A small sound classifier, trained from scratch.
Model: 11.1M parameters, arch vit, layers 14.
Data: 26041 training examples, 18.4 epochs.
Rows from block 5, named by matrix and row number. Rows with one number belong to one neuron. Each number is 50 + 12 x the weight over its row's rms, rounded and kept within 0 to 99. All counts start at 0. After the name is the row's rms in percent of the matrix's.
# fc1: MLP up (model.blocks.5.mlp.fc1.weight, 1024x256), inputs 86-171
# fc2: MLP down (model.blocks.5.mlp.fc2.weight, 256x1024, transposed), outputs 86-171
fc1.510 103:62 64 35 35 43 43 75 59 39 38 55 56 57 49 53 31 38 46 58 54 68 49 39 57 44 53 48 55 43 37 39 36 49 65 64 41 64 41 40 55 52 20 54 39 41 64 51 43 46 42 65 58 54 46 53 61 30 55 49 47 87 45 47 62 48 38 28 58 53 38 60 32 46 42 60 48 46 61 44 42 28 67 27 66 54 57
fc1.511 094:44 45 48 50 51 43 56 48 43 50 39 57 49 57 55 15 57 39 42 58 44 57 53 28 55 65 38 59 59 38 76 42 27 44 40 57 57 30 75 48 50 34 52 44 80 45 59 48 40 57 64 64 47 55 53 43 45 64 52 40 63 38 46 42 35 53 45 58 49 54 65 70 75 60 36 57 62 46 64 50 59 42 52 56 49 65
fc1.512 100:29 56 32 58 51 54 55 40 62 52 53 46 74 56 64 56 28 49 56 41 55 72 77 41 53 61 44 31 56 40 54 43 47 26 76 60 46 23 45 58 61 52 60 47 44 44 51 38 55 59 31 34 38 69 71 42 55 54 45 39 76 37 48 57 46 47 56 43 32 69 33 52 71 53 58 48 40 66 67 66 64 47 78 47 42 48
fc1.513 095:39 56 28 54 33 48 59 38 59 50 50 55 71 51 55 43 59 62 47 60 31 34 75 59 47 55 67 43 32 41 49 69 60 26 42 62 55 59 57 29 25 39 35 53 75 63 60 36 53 64 56 36 84 59 66 47 47 47 42 31 50 63 41 59 65 36 32 50 60 56 48 52 54 59 34 41 56 51 56 54 67 51 45 44 24 60
fc1.514 099:56 68 37 59 46 44 68 19 53 59 51 52 46 47 64 56 59 42 53 43 55 51 42 46 64 42 71 49 43 45 31 27 35 50 34 48 29 56 74 58 49 53 49 43 60 34 43 49 38 42 39 35 64 40 48 78 35 70 27 48 51 49 36 54 41 69 42 65 58 42 45 45 77 35 49 58 48 51 65 44 66 52 40 58 46 62
fc1.515 099:73 44 69 58 43 47 62 45 70 59 34 60 71 33 32 56 43 28 55 40 43 32 85 29 55 37 38 37 54 34 66 54 33 39 52 57 43 46 35 58 67 21 47 27 35 54 45 45 56 45 49 60 69 36 47 40 64 53 62 55 43 41 52 48 50 54 44 43 54 56 58 46 45 45 47 60 49 25 66 60 48 38 50 45 50 30
fc1.516 103:46 45 45 66 57 44 61 34 35 51 53 47 59 46 30 54 49 35 60 65 49 51 51 46 44 37 64 55 38 50 46 38 53 26 76 52 59 76 46 81 39 47 38 32 42 58 49 62 39 29 46 60 66 60 47 54 56 57 54 63 47 42 39 54 49 47 52 55 34 43 46 38 30 61 39 64 28 27 72 68 38 42 47 53 32 69
fc1.517 099:57 50 56 40 50 44 56 34 51 63 60 47 38 50 69 69 47 74 69 48 35 58 49 57 58 56 62 48 63 40 47 50 45 58 44 47 52 24 51 48 65 64 62 61 37 52 67 49 77 79 36 40 52 40 48 35 52 60 47 60 31 51 67 47 50 54 61 57 47 52 51 58 40 49 47 46 66 46 51 28 47 55 41 42 45 63
fc1.518 099:45 45 46 78 52 26 34 79 43 67 76 50 63 43 63 49 43 54 40 51 43 51 45 43 56 51 69 55 85 53 29 65 42 24 41 67 41 52 48 31 41 61 41 39 37 60 46 34 49 44 50 44 48 45 54 61 54 42 43 60 56 43 52 47 50 50 59 61 47 20 20 49 43 44 34 38 54 46 69 52 53 52 61 49 43 35
fc1.519 104:61 49 66 61 31 50 41 49 35 38 50 77 61 39 50 64 38 39 52 68 32 51 64 25 39 43 54 38 65 33 66 60 36 48 71 54 55 45 40 51 60 41 41 37 20 32 52 60 57 61 62 34 53 66 46 46 57 44 33 50 67 58 53 57 46 67 37 57 66 33 37 50 74 34 28 49 58 63 22 53 33 62 59 60 43 31
fc1.520 095:40 30 34 26 78 30 46 50 38 57 62 45 57 45 60 48 80 55 54 59 80 62 45 64 57 60 50 46 40 32 53 46 37 63 61 35 43 63 76 45 51 52 34 24 73 76 56 37 50 52 40 46 53 61 54 49 57 45 72 63 57 33 34 45 60 61 40 37 33 57 56 32 70 70 51 77 64 58 50 46 33 42 67 66 39 48
fc1.521 102:71 51 63 38 44 55 57 72 41 55 60 39 53 52 58 49 60 67 51 64 57 53 11 40 43 34 38 58 48 55 56 50 30 39 51 48 60 44 62 57 45 70 43 71 51 45 67 66 29 56 61 74 58 42 61 63 55 52 68 57 59 47 53 43 48 41 43 51 50 62 47 62 33 52 33 44 55 63 77 57 51 49 46 50 60 60
fc1.522 102:34 58 47 57 49 49 54 42 60 66 70 47 55 43 50 36 75 35 35 75 44 38 38 61 50 58 58 53 53 46 50 59 59 47 40 44 27 55 42 53 63 63 60 77 71 26 63 42 40 30 58 81 69 61 60 44 60 37 55 40 22 47 46 29 69 41 48 51 52 45 53 67 42 42 48 60 54 49 56 52 46 44 62 70 57 63
fc1.523 105:47 38 41 43 29 57 65 70 51 35 45 43 60 49 48 53 56 42 61 59 55 53 58 38 58 58 63 62 47 27 52 57 42 23 56 51 44 41 36 55 38 51 33 46 48 50 32 78 59 41 55 24 66 57 74 46 77 64 37 41 39 43 64 63 41 43 44 55 44 52 46 54 45 40 51 52 53 57 47 47 36 55 54 37 39 59
fc1.524 097:60 42 37 40 44 30 49 68 60 62 57 61 51 52 40 70 50 64 63 55 57 63 58 68 49 63 22 50 57 63 44 46 66 51 39 39 44 61 56 49 71 33 68 47 33 45 53 41 55 32 49 49 66 46 46 46 47 43 46 47 40 43 45 42 47 31 34 17 31 52 44 60 48 54 53 59 42 50 68 56 69 51 46 33 36 55
fc1.525 102:62 66 59 46 43 53 41 31 56 34 61 24 65 66 29 28 68 59 51 41 42 63 52 41 50 57 61 43 49 55 37 33 67 69 44 52 54 67 59 41 26 48 41 61 61 60 34 38 39 54 34 62 65 57 19 77 61 45 46 65 39 77 47 66 59 56 55 50 63 54 59 57 65 44 30 55 51 33 46 54 41 55 25 57 61 42
fc1.526 094:77 52 54 45 46 55 55 58 86 59 70 49 56 35 47 49 38 28 46 53 51 43 37 31 59 36 51 45 66 39 59 46 33 61 47 37 64 51 50 43 52 60 59 58 60 51 37 37 54 52 53 59 57 56 70 40 59 56 43 50 29 38 56 43 46 46 11 62 49 32 69 36 56 44 51 56 64 60 52 50 45 28 35 49 31 54
fc1.527 099:66 38 28 62 60 73 33 42 33 55 64 00 55 67 61 44 50 49 37 46 53 28 51 48 15 36 48 59 39 47 49 51 38 38 48 62 69 67 40 76 57 51 52 59 42 71 56 70 44 54 37 53 52 55 57 47 36 58 28 60 51 72 33 49 76 52 28 43 47 58 31 54 60 38 49 62 64 49 51 45 36 62 41 40 63 56
fc1.528 099:54 42 50 56 38 68 59 62 51 35 52 57 60 28 45 37 54 32 63 51 48 55 41 37 40 45 55 46 52 56 45 76 42 40 69 53 49 53 65 51 43 59 56 56 56 50 53 52 61 30 41 72 58 55 42 80 54 50 60 42 65 60 58 53 40 38 43 38 36 42 56 42 60 56 56 38 37 48 47 30 44 69 57 50 43 71
fc1.529 103:40 61 56 56 37 48 39 33 25 55 32 29 45 54 70 66 68 30 55 61 34 61 61 42 31 77 45 65 19 54 60 26 64 50 55 43 34 32 41 41 51 58 42 42 47 60 56 60 57 52 43 56 31 53 49 51 57 58 73 42 74 36 48 53 32 52 27 47 65 48 54 49 63 51 40 51 57 52 43 57 41 74 45 57 64 29
fc1.530 096:56 52 40 38 56 40 43 39 54 34 58 62 44 54 52 59 62 56 59 64 68 47 27 72 22 56 44 49 57 36 39 59 45 40 18 56 66 72 54 43 63 58 46 36 65 48 44 53 46 51 57 61 57 59 61 38 64 51 61 53 48 39 40 71 37 55 43 52 52 77 59 59 52 40 38 33 41 39 69 60 44 58 49 42 70 55
fc1.531 100:56 41 54 40 53 37 58 54 49 47 33 58 47 51 29 47 58 42 55 41 69 60 69 38 49 37 37 55 37 52 48 55 40 59 54 45 45 39 46 52 44 55 50 39 49 48 47 34 58 62 61 52 62 64 47 78 54 51 65 70 37 47 58 65 63 57 62 48 37 43 29 32 44 41 66 37 29 40 42 71 63 72 45 72 43 43
fc1.532 100:38 49 67 55 56 36 51 41 46 43 47 58 52 77 41 40 48 49 21 57 59 51 36 53 42 67 62 48 61 44 50 60 52 58 75 42 43 67 35 53 67 47 34 44 48 55 39 41 78 54 52 62 45 59 48 44 63 36 53 73 41 64 59 71 66 50 37 56 53 43 49 49 45 53 28 60 51 54 48 58 57 31 52 49 39 47
fc1.533 095:49 41 41 42 59 45 36 37 48 36 47 47 46 52 53 48 63 33 53 70 26 48 69 27 40 52 47 35 56 46 54 41 34 48 64 52 50 72 66 47 54 53 48 48 45 51 49 61 60 37 51 69 13 60 38 59 38 49 50 41 62 59 44 69 21 51 44 43 37 52 25 39 42 52 36 50 56 30 53 37 65 46 48 47 42 57
fc1.534 104:59 56 39 45 69 45 42 25 66 45 62 36 54 53 51 40 61 61 58 32 43 45 55 42 60 39 44 54 66 16 36 41 39 32 45 32 50 26 40 39 49 33 45 44 60 73 58 34 30 51 77 66 50 47 60 25 38 52 30 37 49 39 45 54 55 48 30 45 57 47 55 54 31 49 49 39 51 44 57 70 62 43 41 50 51 36
fc1.535 105:76 44 44 37 23 27 45 56 42 55 31 66 65 47 48 39 47 62 52 40 73 54 40 68 47 63 47 47 44 66 51 53 61 36 54 54 46 66 40 47 60 45 60 48 48 36 40 45 37 50 62 29 48 66 39 53 40 40 44 43 47 47 53 68 06 43 48 68 69 55 50 40 44 67 70 62 61 37 48 61 51 51 43 61 45 52
fc1.536 102:43 38 52 61 59 40 48 49 11 59 44 55 39 71 43 30 62 53 47 34 62 36 38 43 59 49 51 39 44 48 62 50 51 64 60 55 63 29 40 77 45 61 33 37 49 72 47 53 40 37 57 60 53 45 56 58 34 41 43 38 49 31 59 56 61 57 55 40 67 72 47 46 56 40 68 45 50 31 44 56 43 58 55 61 67 64
fc1.537 100:50 39 61 44 52 29 50 49 44 70 74 72 62 71 50 58 44 67 45 48 51 56 57 41 60 39 55 58 79 66 24 46 46 51 66 26 51 50 41 45 46 35 52 47 48 46 33 33 43 66 29 50 59 59 86 54 42 61 50 41 63 60 46 45 60 51 48 61 71 90 60 42 54 75 60 63 50 29 49 62 53 46 57 56 49 35
fc1.538 094:61 61 49 40 69 50 51 50 45 54 61 43 61 46 42 64 52 68 50 45 61 60 55 40 31 60 39 73 35 43 38 48 51 69 53 44 32 40 20 66 69 47 50 58 57 50 35 40 52 58 33 68 49 46 37 65 70 54 77 70 37 37 71 36 31 48 44 49 64 54 47 58 77 50 54 60 52 37 45 43 47 18 26 69 40 57
fc1.539 106:39 53 62 58 54 48 50 49 68 46 51 53 53 47 64 40 24 71 43 46 53 31 42 39 50 45 71 56 59 28 59 21 54 58 57 56 51 26 67 46 53 47 40 62 45 44 69 54 66 55 75 29 59 61 38 46 53 35 45 30 50 39 53 61 53 46 42 41 50 54 46 53 54 56 27 51 50 49 41 43 62 45 67 51 50 55
fc1.540 103:64 48 52 52 39 25 34 31 62 23 71 42 47 45 64 53 42 47 73 35 36 37 54 60 61 51 45 55 29 45 40 46 28 41 51 58 48 67 47 33 55 35 45 51 51 39 58 57 32 20 49 55 56 53 47 44 46 38 63 76 40 51 55 33 70 56 71 32 41 43 43 22 41 54 39 50 37 37 48 58 34 34 50 49 44 34
fc1.541 101:47 67 64 36 70 51 55 45 56 58 64 47 44 62 61 45 29 55 70 62 26 75 65 40 42 24 47 69 40 56 38 45 64 62 48 30 41 33 30 46 59 51 28 54 66 54 69 54 49 53 52 71 46 43 72 25 72 32 54 63 22 42 52 58 53 47 44 47 67 38 45 28 44 33 42 46 53 39 75 39 44 56 39 56 65 49
fc1.542 102:41 57 67 54 47 45 56 25 54 40 58 53 25 45 37 54 61 33 57 47 57 49 54 43 34 57 53 45 40 67 46 53 25 36 46 37 40 47 46 48 55 57 36 21 50 48 40 44 55 31 48 67 62 42 69 50 44 62 75 48 28 37 51 75 72 56 51 73 60 54 48 33 40 47 53 45 56 50 51 57 44 58 50 45 52 54
fc1.543 097:51 49 50 51 50 74 34 40 64 56 40 49 63 49 47 51 53 49 46 46 40 52 42 63 38 52 49 59 55 50 46 30 40 36 33 65 38 63 35 35 37 38 45 49 71 52 39 66 57 28 40 47 52 55 43 56 49 34 63 38 49 55 62 40 45 33 25 58 30 65 53 58 49 46 66 53 40 50 61 49 49 46 42 47 54 33
fc1.544 105:47 46 44 55 27 55 52 58 70 48 49 35 56 52 52 50 46 52 34 39 46 51 07 39 73 50 34 49 57 53 49 69 50 20 54 62 54 59 55 63 38 27 62 56 72 45 52 45 50 44 52 57 55 63 48 32 46 45 45 47 41 41 48 53 60 69 65 41 25 60 68 34 50 49 52 60 49 63 63 42 51 38 39 60 27 45
fc1.545 099:42 60 42 48 58 43 49 44 57 34 44 32 38 68 13 50 60 43 69 71 58 25 63 45 37 73 41 37 49 48 59 60 50 52 62 58 59 69 47 37 57 65 59 51 37 45 62 41 76 59 44 51 56 45 39 59 64 56 52 51 46 46 46 53 55 35 64 34 75 40 48 23 61 53 50 61 63 73 46 53 37 46 63 68 45 71
fc1.546 102:54 37 57 45 43 44 62 55 49 47 37 49 44 43 43 39 46 49 92 40 18 57 55 34 31 38 43 45 57 39 43 36 66 50 36 47 49 49 51 60 30 43 40 47 63 56 33 59 33 54 30 51 75 59 64 73 61 47 48 44 50 49 82 29 31 43 35 68 55 52 47 42 38 48 43 33 55 54 34 67 19 38 78 33 59 48
fc1.547 091:46 59 53 65 49 58 54 26 69 47 67 63 47 40 33 60 67 56 41 76 45 42 30 69 57 53 68 63 37 45 29 57 55 48 53 73 26 63 60 54 44 62 49 67 44 48 65 22 56 62 26 30 40 43 45 76 32 53 53 47 56 72 29 65 46 42 51 40 75 43 28 36 42 63 47 45 54 59 58 49 37 36 60 48 50 72
fc1.548 102:57 59 53 32 19 44 43 57 70 46 57 41 75 44 53 37 41 32 49 46 59 50 55 61 59 64 53 44 56 43 44 33 51 66 50 38 63 47 67 45 63 48 47 48 33 35 55 57 42 60 35 57 45 45 39 35 50 54 48 54 65 36 28 52 53 36 54 39 52 51 44 29 57 62 40 32 32 71 64 48 35 34 79 31 53 56
fc1.549 102:62 58 53 40 57 61 35 60 30 44 38 28 59 39 55 45 41 56 66 53 33 57 27 36 36 43 49 37 45 54 44 46 52 59 61 72 69 63 41 27 51 48 62 44 33 60 37 45 57 49 39 41 52 39 52 44 59 67 60 70 45 44 60 67 53 57 47 36 45 57 38 48 36 66 48 69 49 56 73 62 60 39 42 43 49 41
fc2.510 107:48 29 57 60 52 48 41 55 57 73 66 59 50 63 41 44 45 45 51 29 65 38 55 48 29 32 68 65 59 64 46 51 49 44 46 38 52 57 41 41 52 65 62 63 65 62 48 59 65 66 81 53 52 70 70 65 54 44 32 56 60 32 61 47 70 46 48 51 46 67 54 61 62 35 41 30 50 40 86 42 50 55 65 52 52 36
fc2.511 108:42 64 56 56 48 49 44 39 63 51 29 48 53 46 25 26 39 61 34 56 79 48 37 45 48 60 59 36 66 57 63 56 15 47 77 44 63 67 37 36 55 39 59 64 51 65 68 60 46 60 55 52 53 36 41 30 67 61 40 62 32 32 65 57 52 58 46 49 36 59 39 70 53 60 43 61 52 68 43 50 42 86 60 32 63 55
fc2.512 097:42 48 38 51 51 44 67 49 57 43 53 38 51 44 25 61 44 50 68 62 25 56 36 58 61 44 34 42 45 59 57 52 82 63 52 47 38 70 32 52 35 49 51 58 68 44 56 53 56 73 56 66 65 59 32 41 66 64 60 62 51 67 50 48 50 54 33 40 35 47 26 31 55 61 49 45 54 49 35 54 48 47 60 45 39 67
fc2.513 098:48 48 38 58 35 54 36 71 60 55 48 57 57 61 55 62 59 54 43 44 45 80 27 35 53 56 65 49 43 42 55 51 54 34 30 39 53 31 49 43 59 39 61 58 50 28 40 35 47 53 35 59 93 69 37 53 51 54 46 55 65 50 75 40 38 55 57 48 31 35 54 60 58 37 50 62 49 41 40 45 42 60 57 62 66 43
fc2.514 097:42 40 43 54 57 66 50 38 49 34 44 52 48 56 42 56 32 43 60 42 54 62 65 49 42 64 49 39 42 41 41 47 54 53 41 08 78 50 34 36 50 73 63 55 54 58 46 58 47 36 44 41 47 60 56 38 37 34 39 31 53 52 62 53 48 46 53 45 49 32 76 50 50 59 74 58 44 34 58 40 42 41 45 60 40 34
fc2.515 093:60 35 59 51 54 65 57 37 54 44 57 79 74 30 64 62 48 51 36 76 52 55 54 48 50 31 50 43 49 46 58 41 56 38 26 32 28 46 47 59 57 49 44 70 39 33 49 58 42 50 51 53 44 60 40 41 70 45 24 50 53 61 36 38 32 63 40 46 43 56 51 44 41 62 27 58 47 32 49 57 67 34 40 51 54 51
fc2.516 103:38 66 39 53 63 35 54 60 54 50 36 54 58 57 70 34 59 53 47 43 56 57 48 18 37 43 65 57 63 40 58 22 62 64 55 45 26 49 58 54 38 69 53 74 34 46 48 69 45 66 26 53 48 34 49 52 47 68 39 47 51 32 59 63 74 54 43 52 41 42 38 36 50 49 47 39 44 59 53 60 49 56 52 56 34 39
fc2.517 099:36 31 36 39 25 57 42 55 64 40 59 31 54 50 62 62 45 29 48 49 61 22 71 59 51 37 66 47 27 42 58 50 47 63 43 52 41 58 43 57 27 28 42 54 61 48 67 72 55 54 65 28 62 50 70 38 44 53 51 40 65 41 39 27 55 58 45 63 59 71 67 26 59 50 42 38 65 35 37 42 59 44 56 58 40 56
fc2.518 095:49 46 44 49 58 40 35 32 72 35 52 65 45 75 76 67 23 32 42 50 55 56 41 57 51 50 46 55 54 66 57 44 69 51 54 58 61 52 61 63 53 47 24 58 62 54 26 71 50 28 50 58 54 61 59 42 55 59 43 51 60 50 48 48 47 58 54 36 39 46 63 30 47 40 34 57 46 78 64 52 40 29 40 34 57 28
fc2.519 097:59 69 48 66 50 29 48 38 36 41 37 29 54 72 59 55 40 60 25 40 54 46 35 26 38 44 55 66 66 53 57 42 45 37 66 36 43 50 61 68 40 48 56 48 54 53 53 44 47 63 57 50 49 34 38 54 59 41 55 38 47 57 39 52 54 39 40 48 44 44 23 38 44 47 45 71 48 28 43 32 35 53 44 49 58 38
fc2.520 104:56 43 71 46 67 58 40 48 38 58 52 60 54 37 25 47 48 53 43 59 66 72 39 48 63 51 44 37 56 57 56 71 61 54 54 64 43 59 38 28 56 45 48 59 55 40 60 62 43 63 54 54 38 53 76 45 50 56 75 64 45 33 56 46 60 38 56 53 29 62 52 60 69 63 46 49 47 52 62 72 92 30 55 76 46 43
fc2.521 098:48 39 49 46 54 26 67 68 48 62 53 57 50 50 41 44 43 79 57 51 58 56 60 46 62 42 26 60 58 47 52 51 62 45 57 35 46 67 43 42 31 41 61 49 43 55 40 32 49 46 61 88 58 61 37 33 50 38 42 50 64 57 51 60 59 62 40 63 45 37 45 68 55 61 43 67 47 43 61 69 38 58 58 67 49 41
fc2.522 107:47 35 29 40 49 31 61 74 56 73 55 65 63 68 62 56 55 54 79 46 60 48 47 44 37 41 58 51 55 44 53 59 44 56 50 75 47 63 51 59 55 53 39 72 32 42 22 37 57 47 32 34 44 35 51 53 65 39 60 67 71 40 46 58 51 53 55 61 63 57 55 46 33 33 49 44 56 56 56 51 42 68 58 42 56 62
fc2.523 105:60 47 64 55 44 58 50 45 60 56 54 48 54 49 63 44 43 51 35 61 53 51 66 45 59 58 37 43 29 74 57 49 44 52 35 51 59 55 53 27 59 51 40 41 62 82 47 51 49 62 16 77 53 62 34 54 58 13 39 76 62 60 48 50 65 39 55 44 53 52 53 57 46 51 54 41 33 45 39 66 62 53 40 52 55 67
fc2.524 094:63 39 53 52 22 60 29 41 41 59 56 54 43 26 40 28 55 38 53 37 55 70 41 22 58 70 32 66 64 39 35 53 42 43 47 40 35 47 49 54 54 45 37 65 59 57 43 51 60 19 40 35 40 33 30 37 54 60 58 64 48 35 30 54 56 53 47 49 43 39 49 63 36 39 61 65 46 24 45 58 37 37 49 57 80 40
fc2.525 096:71 46 37 53 45 70 55 44 35 58 41 51 49 53 59 25 37 37 47 60 68 33 48 60 55 59 40 51 69 52 61 62 58 18 51 50 47 57 30 36 69 54 49 44 31 48 61 39 37 54 60 50 47 22 49 58 55 55 62 62 49 57 67 56 51 56 39 53 41 49 45 39 33 44 42 50 33 77 36 63 42 52 63 57 38 47
fc2.526 096:58 41 48 72 47 59 32 56 46 69 76 33 50 46 50 74 60 46 32 60 27 49 42 42 34 51 46 52 51 33 29 34 56 50 53 66 55 46 31 47 39 43 44 54 43 63 35 32 40 45 46 54 21 55 29 48 50 48 34 46 56 66 36 47 53 71 50 52 63 50 68 56 62 22 44 53 54 51 46 52 51 36 44 46 30 60
fc2.527 099:39 35 67 24 43 34 62 67 42 55 32 67 56 53 35 59 41 48 48 62 63 38 65 56 29 50 45 61 45 36 59 45 22 61 55 58 31 36 49 55 51 40 66 52 72 50 56 43 70 46 28 49 44 46 44 50 55 61 55 35 62 58 47 66 46 56 39 75 46 46 62 44 39 63 55 44 37 50 51 61 29 50 47 84 72 58
fc2.528 097:46 30 65 46 40 56 68 44 32 39 68 81 56 57 51 40 58 44 47 42 45 46 42 49 56 47 60 60 58 59 61 37 63 30 52 50 75 61 49 47 64 84 50 47 32 65 49 44 39 56 55 50 50 67 31 48 52 54 45 59 26 43 38 51 42 53 48 35 50 71 40 50 44 55 36 42 42 57 45 57 43 50 51 50 69 47
fc2.529 096:56 58 57 40 37 45 31 54 32 41 29 42 62 67 32 58 60 44 52 53 60 69 39 65 50 44 15 51 48 61 29 61 61 45 61 69 42 71 47 38 45 46 42 38 53 43 59 53 62 35 55 58 61 73 32 52 50 64 42 49 63 24 77 43 65 54 66 46 45 48 72 46 30 58 61 26 60 47 35 67 58 62 45 47 49 17
fc2.530 100:41 46 50 33 42 42 59 58 54 46 35 42 33 47 78 66 37 55 44 35 73 27 33 42 61 44 45 49 51 61 35 60 47 50 41 38 17 50 46 31 39 39 36 18 55 52 58 44 37 53 54 39 45 53 66 49 60 27 66 82 50 57 63 57 63 67 47 42 66 53 43 55 40 46 61 42 67 42 41 47 53 54 60 44 40 75
fc2.531 102:81 49 66 50 46 78 39 51 44 49 65 51 53 50 56 49 46 45 47 38 75 50 73 70 36 68 54 45 49 28 70 72 41 62 69 35 47 44 40 67 64 48 65 49 47 57 55 59 59 60 59 60 51 84 69 55 60 39 53 47 46 39 28 40 41 44 60 37 39 63 53 49 49 54 75 37 52 33 45 57 55 44 36 66 34 56
fc2.532 097:30 70 53 55 49 63 46 56 46 44 53 46 40 54 55 57 60 71 52 43 54 45 31 29 61 30 38 58 37 57 61 53 50 35 43 42 51 40 52 61 51 54 48 46 35 55 42 59 50 23 56 37 61 53 52 69 72 43 31 65 53 54 36 51 61 60 30 66 62 67 47 33 58 57 63 36 33 55 53 62 36 58 37 45 49 24
fc2.533 109:42 54 66 47 54 72 59 56 50 41 42 52 52 52 58 50 29 61 33 38 41 42 51 31 54 45 70 58 49 49 31 52 37 70 60 36 72 60 42 56 55 48 66 43 37 73 55 41 58 24 42 57 41 55 36 34 16 29 38 51 45 51 47 52 38 43 52 56 62 40 59 34 47 38 55 57 69 60 61 49 36 36 63 50 42 64
fc2.534 106:62 52 61 40 41 62 68 54 36 41 61 47 39 50 50 68 53 31 54 20 52 46 49 43 45 56 50 44 49 36 25 62 52 55 47 66 30 47 68 73 44 51 63 36 56 59 48 44 52 65 48 59 42 32 23 44 58 44 70 73 65 55 74 37 55 58 63 64 62 68 47 49 66 45 38 49 48 49 55 69 49 61 75 49 46 54
fc2.535 095:35 54 41 49 43 64 28 30 25 29 60 37 58 59 24 26 42 47 60 49 29 55 74 53 49 57 42 40 48 59 53 50 21 51 51 51 63 62 51 60 37 53 63 66 65 49 52 51 44 79 39 65 54 43 63 39 43 41 54 24 49 62 29 38 52 47 36 68 53 39 43 57 50 37 54 39 31 32 50 35 43 61 47 42 32 36
fc2.536 100:34 53 56 50 51 70 84 38 52 76 44 52 52 54 52 46 52 59 33 68 53 49 46 30 44 43 34 61 44 60 58 64 44 42 55 52 41 82 57 47 58 22 52 43 54 46 51 51 58 65 59 61 43 55 77 53 50 19 47 47 43 46 53 36 35 43 46 54 47 44 42 42 33 49 63 49 32 62 57 37 38 46 56 71 45 28
fc2.537 096:32 47 59 68 64 33 42 42 55 51 42 56 36 50 74 69 61 56 73 49 65 52 73 43 47 29 60 51 54 53 63 53 51 57 50 70 44 58 54 36 55 41 71 61 65 47 45 39 64 47 44 26 58 41 29 56 58 52 58 38 47 50 48 51 29 31 42 48 55 56 64 65 34 47 63 75 31 69 47 48 51 74 60 27 51 46
fc2.538 104:63 53 29 42 32 47 58 63 53 32 58 61 38 64 54 50 69 42 39 28 52 50 46 56 41 23 43 43 52 23 36 73 39 55 39 70 65 75 70 51 32 54 53 50 45 46 53 47 55 46 55 47 46 57 61 64 60 40 56 57 58 64 58 43 45 71 67 48 74 49 60 59 65 56 41 71 55 47 51 83 29 50 68 75 37 47
fc2.539 099:36 38 56 31 50 31 39 58 46 50 43 50 27 39 50 46 52 42 33 56 47 49 72 51 35 56 54 65 44 35 29 52 53 54 68 66 64 57 54 55 51 61 78 77 67 58 62 46 37 44 50 38 56 61 45 52 45 46 37 62 67 49 46 45 63 68 58 61 63 32 65 46 49 60 40 75 55 65 48 55 55 31 67 32 49 42
fc2.540 098:53 45 50 51 61 68 66 52 56 43 51 58 57 75 49 29 37 76 51 48 57 70 29 64 62 59 27 48 46 62 49 42 39 51 37 42 31 53 30 47 44 47 51 50 61 65 52 69 60 70 61 44 49 54 39 33 39 56 31 60 46 66 37 51 77 66 40 43 42 45 49 39 61 72 36 48 50 42 56 11 37 50 80 56 51 54
fc2.541 094:48 53 53 65 37 56 56 35 67 60 35 49 35 58 53 54 33 45 53 54 44 40 74 56 53 70 69 62 40 41 47 62 41 32 53 42 44 14 71 71 68 33 32 52 48 39 52 51 62 59 53 54 57 47 29 51 60 57 45 47 66 51 46 26 52 62 48 51 45 43 27 50 47 65 68 38 62 62 34 50 55 47 43 43 39 47
fc2.542 100:53 41 45 23 41 64 26 71 66 54 51 65 38 44 59 59 49 53 49 45 49 59 45 56 45 52 58 42 40 29 54 66 39 23 49 56 54 52 55 62 74 43 59 50 74 44 53 43 43 52 56 37 24 35 33 13 38 31 51 41 44 49 56 54 53 45 42 54 50 41 44 63 32 52 66 65 33 57 68 60 52 45 52 54 36 68
fc2.543 098:63 71 45 40 70 54 73 57 57 61 51 52 39 66 46 51 47 50 29 50 45 54 35 54 60 40 77 42 43 48 37 70 49 38 55 37 55 50 54 53 66 49 37 61 52 69 63 37 14 62 59 55 37 64 46 47 29 51 34 46 50 56 61 59 53 45 50 60 51 48 33 41 39 50 66 59 60 38 41 32 34 72 24 38 65 57
fc2.544 101:49 40 35 37 57 60 53 47 40 56 43 52 65 53 53 71 47 56 52 46 52 69 57 71 38 32 66 40 31 52 60 44 54 44 69 54 49 58 55 50 60 62 38 51 34 61 53 44 60 55 39 42 41 75 56 54 54 42 72 56 58 42 44 48 36 38 48 66 46 56 38 69 40 56 48 70 38 57 46 32 55 59 37 53 46 40
fc2.545 089:59 48 45 50 50 44 29 70 53 53 44 65 59 66 73 40 55 39 33 36 54 35 41 65 59 66 45 55 49 62 39 50 34 65 37 47 68 62 62 57 59 28 24 45 40 49 52 49 43 70 50 42 53 65 51 38 40 54 40 52 49 61 57 54 52 66 66 55 61 59 39 57 23 44 40 72 44 26 54 64 58 40 43 39 50 36
fc2.546 100:50 35 79 48 36 43 37 45 53 51 58 36 41 71 48 71 50 57 68 53 45 44 47 54 30 52 44 43 52 57 33 44 65 49 55 64 44 54 58 72 59 44 50 46 54 57 26 74 53 66 61 74 44 47 41 49 58 44 36 58 41 26 69 42 29 53 51 55 46 54 29 36 56 44 41 55 32 42 42 63 67 58 28 52 28 32
fc2.547 096:46 46 54 24 38 34 67 30 33 52 28 56 46 61 34 47 50 47 77 62 49 42 32 57 46 42 58 31 47 42 21 64 49 69 64 32 31 46 34 48 36 44 45 71 61 31 47 58 68 33 39 62 35 60 44 41 63 51 50 54 50 50 54 56 34 55 45 62 57 23 50 54 52 60 63 39 72 62 83 28 69 36 75 55 52 67
fc2.548 101:84 48 27 48 46 57 58 21 57 54 59 52 63 53 52 44 41 46 56 37 59 76 52 55 46 47 38 60 59 39 49 50 59 74 51 40 73 56 58 37 37 68 60 67 41 68 36 40 47 67 38 44 71 53 32 35 74 33 41 43 57 51 53 59 53 49 54 48 55 55 66 39 67 35 56 59 51 53 64 53 64 49 52 71 44 74
fc2.549 102:31 26 61 70 69 52 14 45 31 58 59 64 60 58 34 52 45 49 65 50 45 76 46 40 43 45 51 44 68 68 42 62 54 54 49 65 39 46 54 45 43 22 70 42 44 46 64 44 53 35 44 35 41 56 39 54 46 60 36 40 68 35 45 38 45 53 69 59 64 39 63 58 55 35 46 61 54 27 40 53 58 41 62 35 56 39